{
  "dataset": "microscope photos of single blood and bone marrow cells",
  "hidden_act": "silu",
  "weight_decay": 0.0
}
Rows from block 8 of a small image classifier, named by matrix and row number. Rows with one number belong to one channel. Each number is 128 + 32 x the weight over its row's rms, rounded and kept within 0 to 255. All counts start at 0. Numbers have three digits each.
After each channel's rows are labels from the 100 images, of 14848, where the channel reaches its highest value: "responds to" is what is common among them. Only what is clearly more common there than usual is listed. The data: microscope photos of single blood and bone marrow cells.
# c3: 3x3 conv (model.blocks.8.c3.weight, 128x128x3x3, each kernel summed), inputs 0-127
# c1: pointwise conv (model.blocks.8.c1.weight, 128x128x1x1), inputs 0-127

c3.119:158140102084106131141153153077100160085165104125149116113066131173138160123155115134159174085113099128094129136165117115113080099134066104143161124072142104125065174135085126111144104106087099192123145081155100118148158115169171170099100086077092172129109115112089149170111082127133148210047135112087173131126136119086143039096107125133067110177140136167116133146148079153101111124148
c1.119:122132165128109117119135106101141165080136102129188098139104084168104125140124121130164180089099100157058096148157101151120085120144104108129170149080162122106081140141137139103161128107112082201081145100153112100115157146163158168107135104080098159075095126120096151144142088142083139194057123104114138098113094111080105041123097122122055101179096149213119100128127075152084091112102
responds to: cell type: segmented neutrophil

c3.115:125160080081174154121086096191130113132077121090094187130101103086140157066137110085141149122106141076098104144096149151093146155097131156166092099118110106183141146089135140095137114093137170084121166136173097062184170161135115095111139099205154160140108137171150096071137121155134111081151049111140152125091103135070098139120072114103118100171130117113097104091098137093142194080111
c1.115:107123086109142180153107053154144135105106142098077191102095132076128123073126138112147175100140128076096085168093150164099154175104128125153094074094134097162120130072091120125093116124077165067133183149146123038159152164155114097159147107190163117139071134158147082094157112199157116104151095087112123153122104141106127116128105112070133068149080125123109108114100104109148155078131
responds to: cell type: segmented neutrophil

c3.109:128115195060151113138168095194083114084132072116096058119149145150135087113109140136107127107113074185082135098122113071115140093117143133132132139159113199109163098139134119108090102137121119111099132073154130058131149129100143157108139131098047098133145172110131138122171106105142084108096065106169130146159133187103126080133201151133167164120112106072098111125176167155146186109073
c1.109:111117199115129099101131118186080155092116088161164063131148148130113100103100160112082153098132070182062121122126087076119132141126175117137127130156160218070143070144146131101107090165134113107104154094160122046088132153112139144078120145121128112102148124137128137145145105126136092135101093106170099169158123203100104077196176135110178156108117121097101094129164144136153202133106
responds to: cell type: eosinophil

c3.97:132109166157110086192112149127152186112044103104116138175098094117129086126151180199120138142128124060100154087100041092124126067154099098154096158173150104136113178105135164123176116194133109093120092116053142144132122133142133192147105079133116146090127104154125147127135128104137114187126142150122114085132125094120117116120107114124169138108066131106184106169162156079114185128064
c1.97:140106140119114106162105116122192185141085115121112134194086049107115077106134169208108111120149116099102150082133057103121134080137115133184128174112115100128140185063198117095159132173132170120110137163079144119104160126128093184150110092123078141086122118118136146137110172082194083161123113137115129112178132143143138133130097108103204137102088135113170110131165193119132175148096
responds to: cell type: segmented neutrophil; smear: peripheral blood

c3.127:123086163101129131179120156115081070107143107227103134123085115113133180145144107092164107105164143137115131134160130176173139114162088140196143173136123072079098092086093132174121151129121155109138101197129135135123113111138110158099160129079089113138167098106160150097079103139091090092140131119121191110172061198141119153052106105151151130136149160114203116064160119100111144131145
c1.127:092103145095131154181123146112096108088142066223100111121124101106139130125142128099143130096130116093102071138146106156155123115166118154188137171103137115101075058071079107154138137119154116161116094152113132128106055094121082152128121128090069122126207108112151131111104138123085097088141124103124181149146085166134097183042089090130145117154132180111182101050129158144115136137169
responds to: smear: peripheral blood

c3.53:117140124093132146139117132155079077088183120132119119118113081118088125102113153123107158235149168150116205083149129157095160171151122124163104135139183173087202165125095156133099151032132141127146137179138147110111139156079169151143075112132129147233147137099102110127111115101132126113135072129155122184110146121106092082143085147132123158104177147105128153074151110166130088142152
c1.53:139131185102148112131106146130090060098174100140113166141094106123120136099100143149134122195183164118119187067113141163115137151168145114183109101132156142088147173138085148173126129095118140075078177117142157118110155157076193148113109105138111172229132153079128105147114080098119130152137099139139156195109151124090059090153114151162077100153133096101101210107135119139133087144151
responds to: cell type: erythroblast

c3.43:191175117121106128095146123112140120117171047115197135165130114110136120093201139080152152142110053208150117086111152144138131107171121077100109121097096115111148057146090072111110165142091126097101168209083164120122098137117163136067107107188122104130154135183157141185127131115133149138118079146126140142096095151124136132125130116094065152070159167094090084097139118155133131153119
c1.43:146148135139093130115200156130090112096173083126203141196084112137184108114201130102161151139118086185191102100090173161158142109067117055143123128113103149100123070100170118127079162133066153146107133170100168068142123119160110143089116092153141099184124131192153158136117133092088162118141070122113126122123103129152145132119104126135108134088142139100082054098131123184141119149129
responds to: smear: peripheral blood; cell type: segmented neutrophil

c3.29:178159088104167151147084200152103139112160064177154158176189120104119144080189117101145124125137095122175136132095148115109122152059110063124165125115133146091067133098141066104158109143139124171147141165040119044080144157134129091071132098096099146080131164155180147160141101127162096124160144129127166165142102110148124127163107114188141126106088113137099135106148141175088110113147
c1.29:206127128107129138160057150151107134115110087146185161114200167064126121115180115030150064159143103169153192096140157144095121138072123111088153142155164132104056150106133074134153117125103157173098123092082100107128144149138132101102143081088137147107111143161128098134107096184075098087173170149079126170147148142111132095160102129130191129126141117131113119127105159111084114084118
responds to: cell type: segmented neutrophil

c3.108:167076100110107144151120201122155140129104154116096120130112136169144158110113127125155159143141079170141125179101158194090182182162167056190161102054122146114131146091116159037144114121102152122149120197127102102105168086156114125148135123112114181150090112092073115150164159106189145108095117055118134158091163085154117126169130108161144085152114108087137093099132121100094143082113
c1.108:108093153159107143187132197075162112118121105122084123117112135156117125116143103068132164155136066135154085198113141142106189223151140077163144116089156130130161105094102149116148078150074117116098102212149104080114132128154082158134178114099099137116147108118082110098153109091121199091126118047147123135102161098142094112125137074159124077144091123114101117066149146096102133118107
responds to: cell type: eosinophil

c3.93:091141135135179094144143141160131120113139166098131128108121060169142132162122128155097121149120071149124176182131108078170134171083114117073079137149092138134126125121096136117157219128097178152178145066128128128105091099180137122147088095123098126098149103076132149081145098121155116144146107073165122187128117210130089107127134075153078090122120098108084151129133026160139069125093
c1.93:124153122120201075129181169126134130097139175111126129123134035133115126149127140156122136100092091159144139160106119093116095164101136127091111108175090145133126124120078160118138217134138189091126181096120163146132092100155126131107148113146103073124149106060122160079126079108126113154133123094137090209138125218118121115143149094155122048112126132093118194157141062108130069144088
responds to: cell type: erythroblast

c3.94:126059079144137127169106093109163110134121177128124125163104138114109102156159046096128101135117136117126114069130048136173147089135118138124140111098095129137145125202124131093114099113099105130143095147194173103128075142126085113073164190146097148168143144110120136121115093130170116125127160165027219098112162168145148095138096119153119144149109091137146099142021151136111138121166
c1.94:136112080140100136167087095107154089158115152106139152154103131146154113158167072123155126145113123117121128126094053121143136068130094144124138111122112161150120152227126077087094090104121065111147075143180153105113088119150109108069160181154103143128147124123120148112074098129124074112117138133031207057117135164118136101118092104123129135115132098129112103120035126064118144092179
responds to: cell type: segmented neutrophil; smear: peripheral blood

c3.4:096121144098135118113144134079149101056163143120134128148109072121201214137120122155158246148122152164136090138113114075137115098125143136155103122123178151134103116149144137141128058193104096190097109098158106149080065110077048099115112129140116134116113151103154149123128182128115124164125170092132181103099086110108124146145119134109133126087138169145152065108126135168119072096084
c1.4:089108163128067113097101130066116130067109167102130098111143132110156225117159082152153216144148132180139105117131083085141135087118137124157169145112146147151089102137140154131158083143085112185145109110151121096105097141106078111140116137156141075155106130089194139104088196137135080138120163100067179091080117125112106102122145098054099122078115159158164085105119134117106084094105
responds to: cell type: erythroblast

c3.74:108189124119161172122107106110173156137146144167144046119139069053127117078125111136074149176127116172106141126108112129155129080129174138099180136156146163130106132148096098125070183142122127179205123187155114144053155174204128119141128113127125134173117099093089153148115056163152126140174116158101142109093112072115118094132115113132124071115110141085109075144102163164093101143096
c1.74:099163137066156157082142093122189168161145113166148103147165124067155115139114152159137146167143096167130165136134128081187134090142180173115185107149134141137097174143083075092112170145125112152209156191129116141081106154116153140154062084127089169115146129124143151117160128143168088146170109161134198113100143080117136123105126100140107068102175141081097068104146129138092114199140
responds to: cell type: segmented neutrophil; cell type: erythroblast

c3.15:107109176158143116106135177175105158163120110175114124158142096102147081120123123137214106081135099100146111093046172121167157170096140184144079179079123156120139115112144164136058145094094171104164125115109093099135071095081088115094080082112190127130101103142165113102123106117161161146085175161125089124122129129115135159082082106100139118112127102124135145108151136237124100087136
c1.15:089104182175095136131091152156108179134117131101133135151170123134101069131108124145188164072073094181116128093068126123194138155105093156163079163085109155129131139102153153104117144129113145150131103122098077105145155100138123114054084105099154110136105079144151115118197101086123150125117222189139066126101135102110140159088079100081116109126102109090127179104157143203128118092124
responds to: cell type: segmented neutrophil; smear: peripheral blood

c3.11:151119149144095110090141147074105199112054117140108052175135147105118127173144079132116109127153095119158125137208141090186113072104096093161135135149124116101131198119135147069101118121129154087178055155086116062120176181149130151141154117139135108117098172141159164141095079133132140123183106135106145102153166115144184097121134103173073151133102127136135079161113116091140087138198
c1.11:184088117151113106097118149117053189103069127138106091159142133098084162151158088127115119123133118102172133103182123083169092055112120082124136129172172097095132157132130141094156116113074143084133071114102146113110155177133127144134145124174143094078075121128158136152150080119140146103158154160133175126169188110166138085158145131164073118117110175124145021152110155137127086110201
responds to: cell type: segmented neutrophil

c3.44:129129135126137163104168094131166106106073114117062148138096168111117119201120123179068165111128077158060128129099154127145100086099137102096112100224086112109094147138106129141132140151116125100096148110162128151152175151146154092133192143133128110111109132103158085097147182161121163088151055136086187173152168163204094107087098108170136112170111063128148117149140107126112086095169
c1.44:096135134159168167097153127089148109087064120128088169132073110141107125165121134149080140146117062160053127150101135110153090116137103134080134079202120103127097165130138131126156157131094097126123142107186088128164187140161137107158197176136126107126085150131166118147137184133145149104121068124067183143162137163218139139082155104201121084149107081139148141148148101149122109073152
responds to: cell type: segmented neutrophil

c3.17:103112109126160153106120158103096150106164054115121109121138120086141157164082123117100079107150151131163134134133116137083071118126150124143140102153211182174137086130158137115112152142104162111114119129082126072053135047137161132152126112108211123146128149154159141112087128109149181191060132093175071209117151169177122136152075100140141141124155097196107163109136129115159095091113
c1.17:108116094135137132133163181094097171101136065123152036129123109106159146163087083111118110114154170098139150158130115164088122091167136152137151113151207172156156068097133084131100122153093152084110121129105158088086161052137154136120143086126195128167132176135146130099090125106137149162050104112139062208145168145160129102168083127148150124140142125187090149144129118163158109089151
responds to: cell type: segmented neutrophil

c3.123:156074126157080139137099120129159113119163125148059129185117171108075179094149098112107082121079174180091129093110129128126166151171123169189114110128144116116095084128103107103180109108127104115136094119107144104118110130106059089083152144141211168144096110130101110073228139123169159111081094119147158171166131079140121089113115153168124132113137133126066102132117131177114136189068
c1.123:170097128148074124134100125112127113150173094130073082152094130102077129101122135166107110135107143167081143147136152137120128141180069141166099099129153111145095084136113072106118119138147072107088065108088181174128101134120063068059163150171219138185126133085142105104230114130156144124091112101139137138137106064120160102127147186156130110130107119110093109144093087129139118163083
responds to: cell type: erythroblast

c3.46:148073122088138112096165090153149086128116141146085160086137195164148115121091064147117150120115130101092187102121114149172134138102121099180109101101098128167131146121086098197165138118136132129150143128144144168139090099084117096123113083128079103131120134132121176103170080130108134117133093145165121137143124156138171220120224103171163110154141138121082133037049123106078172131082
c1.46:140130134122163125091173138105153117123130209117080121112087185170153078115106064117113166127116144140112179128143141153172128103132126088136115104147088127161121127117095065188144144163172107064106134130150178165115090126087145114133106074120090137076084133135178211100140145159124129131114091138180084182127117120131171187119218100163165146179150118094107108077081132107084144107131
responds to: cell type: erythroblast

c3.62:119127119126122095147077168062170125099124128096081077119112119121110181144106067131093183106170095198199119100120117095200100129109128163184152177057138138117083128135109100156149105158165163178147151080133118129146126135109140089104187076117081164108133139174137124110145115135154110084164186146093121111136195108158136182163141132155102092118129148120161106190157090139134133148066
c1.62:125109121140123114147106152059151138100161136157093087117078117151137180172126081128090170113146086166181118132111092090192112143120114169180162147053138139109064120133131103147143129181098175160165137077147143129157131121089138122141201076105074164118133132158158137128127127165145086066163190167084114158152190139169127160160146188158119084111143122131136083178163088151145117155089
responds to: smear: peripheral blood

c3.85:147134205143089142114107169102143130066167163153187167087186130161105116142163065143140161092102131047073119135129091109127100182105114123111149139148111148133131127150154125103121144121137145180066143129160122126100153107093161154072137096060078135190097176113150121136146135139168092114113106109122158126105149089157096096136075066082121104187127091203125123153112078141080087126097
c1.85:127125202176086126054119133137114161096145136231210173088132153148079135166194106158103158105115114081045127136094168154180120175133148108114131153152145113137122153134156094122143143120120124149080151133122177142143076128086102165088120093090076131152130133128137107136148101132133076101117084118135162164075130077139110117093116087079129120144093090177143144095081136151098123093084
responds to: cell type: segmented neutrophil

c3.112:098098166122188126078131168123173067124143079105132115118146164114192163094132130184111134139134115152146140136093077162130100133100138163167117108175093106105101064160061154097161073156069150118113123140200160099086156106167121155116135108189167074129125150095065163113092177147141053063090099142124165127106145163124115134145123104122182093127123179117168179124134129127161121124110
c1.112:098152138111191123116131164141182082113178083141154119156110106102176135047120153156127113100151143166128181100084117159131108087122188141159106124183100105126121107159127148125145125126099153171094138156179163113097146121165132162123145078207141060175113171123108136153083149118160060120122106110149179126094143157138085143134142120131078119100143144117154240178124180174154112111094
responds to: cell type: segmented neutrophil

c3.83:168155123169117203142116169137122172113138120077078112126115126085116078178146120093106127115175125100119167095103171123112145099113127097078069125117132154090108160137235061087087164165137170196142118136137147157107136076197107130138078124106083101117149137100066114113153153118150114097136165106117134137155138164107115100107135102111113148125168110111120205146058131097090157066145
c1.83:152186097175139205172123152126112180123144129128075112147103109107104081198162159079120146124154116076149171115087144111087149112096121103104073131125126136142066181140203085101072158147138179156152109179140148111133138072167147139122125138079090099076153148091099109097153110084081122091099099125151149166137131160131108102118151132177121151124173109112088182151077100181080145113102
responds to: cell type: segmented neutrophil; smear: peripheral blood

c3.59:158153165097102122086111084076072151134096098098153136174092134188118173165101134179237112167084169056117122155125123136155159070153116132141103120050142067097124167105105144127085137104094104091113126124137161157135081139141103192150129110087157122138168163138117102086130083115111115157130121092112107159099092113140098079103152104111092153150137124138127179120202109083092152126091
c1.59:143134115085104113087120126072095097104089080095174153195156170203129158143097148142239136142091133079091153135099147165160192093159128153091111136065125119070129113106126111134077126140082077107138099132136139103143102117089073161113095082082167132128184156107105117099094069131108126123162100100099105145126124082138109110086127073147150090153149128134119177138189125109109156144107
responds to: cell type: segmented neutrophil; smear: peripheral blood

c3.37:108104176118153133190124123142096092104149154113225058116089112149131107179144115151110165134142127188105111134194079115176156097124131109115150130134078141128094122094074173110125079152116136109132117126141130140139123130075098097094094089148102115110111101157076126133117176085125146088121110119095170158092063157066115099159117115112177113116130121085125125053132080115112235177126
c1.37:101112194134137145166186148111107105089164163138229093123027129128153161148119138102116155147140159140096112130114087096140131120130186139122129108146129136097091131083090152123126112128153114089151115160187171129133134106101127117087130146143118081133065136144125149097057170109138166127133123122119092142125073092078103082158186088149177117088158132081115130073140078125117229147092
responds to: smear: peripheral blood