{"model": "image classifier", "dataset": "microscope photos of single blood and bone marrow cells", "train_examples": 97085, "image_size": 32, "crop_scale_min": 0.5, "horizontal_flip": true, "color_jitter": 0.2, "targets": ["cell type", "smear"], "num_classes": [17, 2], "arch": "repvgg", "norm": "batchnorm", "hidden_act": "silu", "depths": [4, 9, 4], "kernel_size": 3, "stem": "deep", "widths": [64, 128, 256], "loss": "cross_entropy", "init": "torch_default", "optimizer": "soap", "beta2": 0.95, "learning_rate": 0.0031, "beta1": 0.9, "shampoo_beta": 0.95, "eps": 1e-08, "precondition_frequency": 10, "max_precond_dim": 512, "merge_dims": true, "one_sided": false, "adamw_lr_other_params": 0.0016, "max_steps": 14600, "batch_size": 256, "epochs": 38.5, "lr_schedule": "linear", "final_lr_fraction": 0.05, "warmup_steps": 730, "weight_decay": 0.0, "adamw_weight_decay_other_params": 0.05}
Rows from block 13, named by matrix and row number. Each number is 128 + 32 x the weight over the matrix's rms, rounded and kept within 0 to 255. All counts start at 0.
# c3: 3x3 conv, stride 2 (model.blocks.13.c3.weight, 256x128x3x3), inputs 88-95, a 3x3 kernel for each
c3.120 [129 165 128  58  85  97  80  98 105  98 160 138 140 114 155 162 148 151  65 140  81 181 102 145 128  80 121 126  92 157 147 124 175 210 162 119 186 156 191 190  77 168 196 191 164 102  82 131 132 129 160 141 157 145  98 116  90 130 157 131  81 145  87  56  68 171 137  80 162 200 125 171]
c3.121 [113 167 102 127 147 147 194 157 192 134 199 172 129 205 115 189 146 123 134 150 135 149 147  94 140 134 149 102 133  86  90 137 126  88 106 141 140 177  81 119 171 123  97 115 147  70  97 128  86 136  82 147 128  77 127 181 161 138 139 197 153 102 105  60 210 109 126 101  80 124  76 178]
c3.122 [119 161 217 143 150 177 106 104  99 144 207 142 117 132  49 170 114 135  96 178  99 165 123 150 153 185 130 105 150 159 117 175 131  85 150 154 157 132 183 160 114 171 138 137 173 197 132 104 140  53 121 111 176  86 124  78 176 101 150 129 150 174 162 172 117  92 113  81 193 214 167 126]
c3.123 [ 77 160 110 125 135  99 123 134 122 153  93 165 153 108  76 169 194 175 123 151  86  91 109  44 101  88  90 115  97 183  92 111 142  68 143 160 132  64 138 204  72 146 197 120 131  87 116  72  93 117 152 160 118 164 145 151  88 113 144 104 133 135 131  75 171 156 143 136 127 198 115 203]
c3.124 [179 117 160 151 122 128 134 125 167 141 119 147 145 169  76 169 126 187 113 126 113 122 165  88 194  80 105 133 169 127 159 105  82  88  73 123 109  92 114 121 146 127 110 128  98 135 146 124  65 137 111 154 164 122 154  93  82 168 122 173 136 123 162 122 216 151 122 117 144 156 126 150]
c3.125 [139 124  84 149 133  82 135 100 157 143  68 112  62 153 169 155 183 123 195 148 129 142  82  90 120 148 118 104  65 105 111  61 103 106  66 163 136 159  88  90 139 177  83 132 142  90 101 121  96 112 138 143  70 142 145 114 141 113 109 134 113 132 200 127 169 167 148  94 175 143 153 130]
c3.126 [134  80 142 101  79 149  69 145 114 107 189 144 167  93 147 141 148 174 160 113 103 145 154 150 153 165 153  84 148 153 169 134 154 119 119 136  90 145  98 199 103  84  89  82 120 106 103 150 119  90 134 134 163 134 130 172 135 110 171 161 129 126 162 130 119 102  82 150  94 133 119 121]
c3.127 [156 169 110  97 166  78  97 132 132 144 114 143 142 141 111  98  57 110 155 119  64 149  90  82 149 205 205 208 159 155 176  85 141 110 117 245  72 120  71 144 131 133 137 124 156 169 219 122 166 134 135 116 127 139 164 120 130 164 126 189 117  94  95 130  86  95  90 136  99 121  83  87]
c3.128 [133 177 169 135  97 116 149 152 170 114  20 131 117  88  82 135 129 117  76 136 148 194  69  83 221 142  56 170 124 150  95 150 104 164 134 116  85 134 138 134  95  99 123 156 147  73  95 102 116 122 134 143 101 168 111 133 129 143 112  83 141 122 107  92 100 137 125 151  99 140 107  91]
c3.129 [116 175 150 151 141 146 142 154 105 185 153 135 121 146  79  74 143 143 115 107 128 104 167 152 110  74  53 122 183 119 133 141 110 125 124 123 137  91 177 129 126 125 154 110 153 223 120 196 156 131 159 197 151 167 142 181 201 185  79 161 143 143 177 103 128 131 113 148  97 125 141 138]
c3.130 [174 172 106 141 129 139  64 160 121  84 161 169 171 110 139 207 149 161 149 150 147 195 127 131 113 142 121 135 189 115 149 147  75 144 108 136 150 177 186 155  64 150 119 105 107 122 105 168 113  74 124  98 119  97 168 139 128 160 129 111  96 138 154 122 129 148 127  95 113 145 108 144]
c3.131 [100 125  98  92  82 132 115 130 119 157 123 135 189 120 100 130 124  94 108 127 171 118 165  79 144 138  97 149 193  90 165 131  97 111 111 184  72 140 139 158  96  85 158  88 173 158 162 180 123  90 179  88 131  75 136  23  85 132 119 100 164 168 172 151 164 181 103 128  88 110  94 112]
c3.132 [131 134 132 110 165 152  97 176  93 154 189 125 113 155 101 132 128 147 153 129 118 119 162 125  65  42  77 126  97 127  35 109 174 143 176 141 107 125 130 171 127 124 120 115 129 126 111 118  93 113 150  91 161 130 134 151  87 156 159 117 133 121  93 149 151  96 154 144 153 154 132 163]
c3.133 [161 122 129  97 147 104  71  73 131 134 101 108 157 147 118 190 155 164 147 105  76 144 131  81 158 168 112 112  68 113 130 112  81 152 118 102 118  78 137 155 137 159 114  97 134 161 131 145 135 138 127  55 140 111 193 106  86 101 121 115 136 115 127  97 139 130 173  82 120  86 122  73]
c3.134 [133 102 126 127 143 111 200  78  36  58 103 109 196 142 125 190 172 158 139 112 139 134  99  48 149 126  72 137 124  48 134 122 138 138 105 113 129 143 111 114 123  77 129 105  88 138  76 104 139 132 121  97 137  58 110  96  19  86 105 119  91 133 125 160  89  97  96 146 115 141 148 152]
c3.135 [178 144 141 117 122 173 126 105 141 128 100 154  50 157 196 128 105 134 156 141 120 175 122 162 103  97  42  93 112 120 143 155  99 165 123 126 103 113 167  95 117 123 165 139 127 123  82 173 128 127 126 133 110 129 140 126 153 157 152 152 103 142 153  72 105 135 172 152 141 160  88 164]
c3.136 [124 145 122 109  89 102 122 193 184 104 168 172 126 133 129 143 167 143 173 129 122 176  78 181 112 167 143  96 107 137 116 144 145 102 124 104 125 143 127 102 138  42 118 118 143 162 181 125 178 114 140 118  49  65 126 111 192 126  90 131 146 113 130 132 230 130 188  93 127 156 153 169]
c3.137 [151 139 120 105 136  90 159 121 156 128 109 116  94 114 141 109 121 127 164 130 123 156 118 104  46  67  66 111 124 150  92 125 113 125 108 132  90 117 134  97 108 113 138 133 189  57 134 143 138 104 150 111 104 103  93 120 113 142 102 120  99 129 137  50  63 103  83 152 148 169 170 119]
c3.138 [146 155 138  79 144 137 115 122 135 142 149 127 113  74  92 132 112  91  87 169 183 114 124  81 125 100  83 105 151  78 100 140 120  99 103 131 143 106 114 143 127 133 140 122  91 120  76 133 116 118  97 137 122 145  75 144  13 128 154 139 168 143  79 169 132 162 157 101 120 115 220 118]
c3.139 [147  75 114 147 142  73 116 149 128 148 124 123 175  90 153 106 184 199 194 146 110  98  88  98 111 147 125 174 146 170 173 167 164 168 102 192 115  85 120 100 129 170  91 121  71  92 139  83 118 137 145 103 102 114 126 122 115 125 134  98  94 180 152 168 128 142 173 132  92 174 130 114]
c3.140 [146 163  85 134 161 124  77  96  95  73 111 147  84 150 138 113 127 130 110  89 183 110 145 138 149  67  53 119 112 170 115 119 151 128 148 101 130  94 114 133 117 107 135 150  99 176 121 131 129 143 183 168 136 161 154 133  93 142 112  60  60  93 126 109  99 125 123 135 160 171 194 126]
c3.141 [144  97  78 156 101  62 167 174 130 100 123 108 117 142 117 109 137 131 142  82 131 132 138 111 147  65 166 165 113 194 165  76 142 135 128  63 161 156 138 125 116 168 130 110 110 165 104 133 107 116 126  69  93 105 159 157 200 135 166  64  51 119 151 120 149 187  62 105 188  90 103 111]
c3.142 [114 157 147 118 111 236 131 139 145 127 164 139 106 180  82 119  96 124 142 118  81 112 136  95 153 126  94 195 112 123 164  72 120 114 151 146 155 143 120 107  98  73 180 101 166  88  91 122 119 103 154 102  87 172 145 145 119 123 116 106 207 139 115 122 127 106 188 135  87 113 172 120]
c3.143 [ 89 109 130 124  85 119 134 118 100 115  89 136 115 138 161 141 122 107 140 161 130 116 136  85 133 138 118 157 138 112 129 151 122 132 109 135 112 133 146  68 134  85 125 118  81 112 133 198 144 114 114 106  79 114  79  88 160 148 160 122  85  77 155 116  76 138 120  90 102 139 157 125]
c3.144 [137 167 109 135 135  98  41 111 155 142 140  83 113 134 154 132 121 120 111 146 175 137  97 133 134 194 139 111 150 204 154 131 155 184 104 151 141 128 130 146 130 167 105 111  60 148 163 157 133 144 171  63 127 125 146 132 102  98 120  95 107 137 125 129 103 117 155 155 161  89 131 158]
c3.145 [103 152 135 172 152 168  86 159  97  99 164 186 120 120 184 141 168 118 117 152 126 195 131  82 187 147 120 141 115 125  82 173 150 148 169 123 124 109 102 109 107 172 148 126 115 120 133 153 167 165 112 146 123  89 147 168 159 136 115 101 112  77  98 155 148 195  81 138 134 120 151  96]
c3.146 [129  87 111 138 102 179 155 164 125 113 179 154 227 188 151  77 157 111 118 129 112 116  75 115 129 228 204  83 147 108 116 114  82 102 158  92 149 152 170  96 158 152  62  98 137  83 110 165  34 108 151 170 159  80 129 150  92 155 161 160 129 129 187 142 185 224 212 114 156  86 143 126]
c3.147 [ 82 101 161  89 105 169 122 161  94  97 110 151 139 101 134  59  61 122 133 184 155 126 147 150 144  95 156 127  62 152  81 143 118 137 101 156 116 184 100 112 141  62  88 139  93 148 126  47  84 124  53 167 143 111 206 132  99 122  59  74 137 110 117 135 128 147  75 160 129  82 107 103]
c3.148 [140 165 100 122  86 130 212 164 198  87 136 111 111 170 166  79 125 125 255  93 169 235 152 128  88 153 128 124 124 173 166  67 126 123 177 127 102  98 124 147  91 126  97 160 116 149 115 104 134 171 161 110 107 201 115  89 102 170 142 116 136  89  97  70  94 115 222 104  58 155  79  86]
c3.149 [172  85 175 104 140 151 134 128  77 114 154 145 114  91 160 116 123 145 146 152 145 101 143 113 152  79 147 141  90 106 116 133 129 147 135 181 151  87 155 122 170  92  76 128  93 130 208 139 164 150  96 134 135 117 121 101 134 107 139 141 136 138 125 113 116 129  50 151 173 105 129 111]
c3.150 [120 138 119 151 128 116 165 164 156 113 118 169  30 151 106 143  87  73  95 153 120  85 122 108 123 120 181 111  77 154 111  94 180 108 123 180 143 128 159 134 105 140 128 174 219 112  61 110 181 148 187 102 174 184  82 142  50 135  97  64 139  96 120 132 122  83 100  90 191 156 212 158]
c3.151 [121  97 128 117 146  97 159 146  99 131 142 122 173 126  89 103 142 130 189 140 171 107 102 150 142 106 146  92 152 137 109 124  90  90 114  98  86 156 156 132 124 119 207 144 237  86 109 117  76 137 167 151 120 122 131 125 104 137 173 141 102  30  60  97 162 128 130 134 128 146  42 179]
c3.152 [112  97  71 123 119 156  99 141 158 140 160 161  92 172  98 147 148 126  65 117  96 151 162 126 103 133 175 128 126 169 112 181 137 187 120 117 126 153 146 124 163 158 121 108  61 105  87  97 148 139 131 139 143 142 182  86 129 113 162 133  86  58  49 142 133 161 130 150  93 157 153  95]
c3.153 [ 79 162  74 135 119 108 193 171 136  95 212 120 140 137 185 181  93 170  99  92  84 146 174 165  96 188 201 172 188  85 135 111  98 156 126 127 129 165 167 156 156  75 122 129 114 128 160 137 137 144 150  83 158 167 131 120 154  93 127 152 112 176 173 131 162 169 129 142 126  94  65  93]
c3.154 [123 138 141  78  74 106 174 150 118 172 210 131 136 155  80  64 134 107 113 156  68 148 124 130 107 117 145  82 173 192 114 136 122 165  96 201 105 142 120 154 106 145 116 142 126 156 128 200 166 141 146 115 106 115 190 167 101  60 147 134 142 123  99 114 134 120 149  98 145 150  99 128]
c3.155 [135 165 131  93  99 155 106 165  76  99 211  80  90 126 128 135 126  42 133 190 106  94 182 114 148 200 189 131 104 176 174 115 148 139 111 129 159 116 120  97 126 176 221 170 131  75 154  96  97 135 107 103 129 144 131 107 145 141  67 146 123 133  66  78 148  73 112 170 143 186 121 125]
c3.156 [150 126 130 170 138 112 144 141 107 133  77 144 129  80 116 154 106 120 150 132 163  91 146 142 106  11  82 201  94 118 148 124 138  97 192 149 140  54  88  57 102 134  81 122 104  53 115 151 146  75 125 172  42 137 110 157 132 111 120 158 153 139  91 120 123 151 123 121 135 153  92 118]
c3.157 [102 130 154 171 113  94 105 180 119  85  98 134 136 106  88 148 144 133  94 179 162  83 159 122 125 219 110 156 141 164 141 114  97 156  83 205  88 100 145  59 139  80  96 179  96 108 124 142 138  89 186  90 112 172 127 136 148 147 251 144 142  98 118 114 135 143 168 161 101  95  99 132]
c3.158 [181 160 140 147 119 155 102  86 140 135 110 111 139  88 114 117  56 114 126  71 154 151 100  53 127  86 171 136 130 128 105 142 190 200 154 197  99  62 193 101  96 120 160 138 174 114 173 107 109  85  65 158 115 121 144 129 127 169  72  93 120  67 180 188 192 169 143 131 182 117 164 167]
c3.159 [ 93  62 134 106 118 138 127 157 115 164 149 124 107 132 104 136 168 106 125  90  98  68  75  86  83  68 175 129 156 127  82 138 101  79 144 110 105 128 110 147  86 108 113 127 175 137 142 106 108  95 125  78 183 183 190 117  75  87 173  94 143 163 119 124 196 132 153 129  70 215 158 149]
c3.160 [ 96 126 154 121 135 101 117 111 137 148 138  81 128 118  97  99 110 115 131  91 174  71 154 147 146 116 153 131 121 150  82 132 133 111 120 108  83 170  97 125 135 143 119 131 136 132  82 156 157 121  68 125  68  49 117 107  35 124 100 204 134 147 123 165 131 120 147 110 111 183  85  74]
c3.161 [174 165 148  78 131  90 162 135 131 146 106 110 130  60 150 110  77 119 104  99 126  92 125 170 110  85 101 129 164 140  90  96 182 105 164  56 177 160 164  99  69 170 113 159 123 120 117 154 128 114 121  56  90  78 106 107 116 142 156  83 124 112 153 130 101 137 120  79 139 118 182 164]
c3.162 [119 175 106 138 132 176  64 106 165 135  63  99  74 143 164  76 119  98 116 141 197 221 116 155 138 129 147 232 170 148 255  73 209 146 159 195 144  92 142  96  87 128 125 145  85 129  93 140 131 114  85 126  90 111 122 121 125  92 143  85  91 113 140  53 181 141  98 140 156 123  66 137]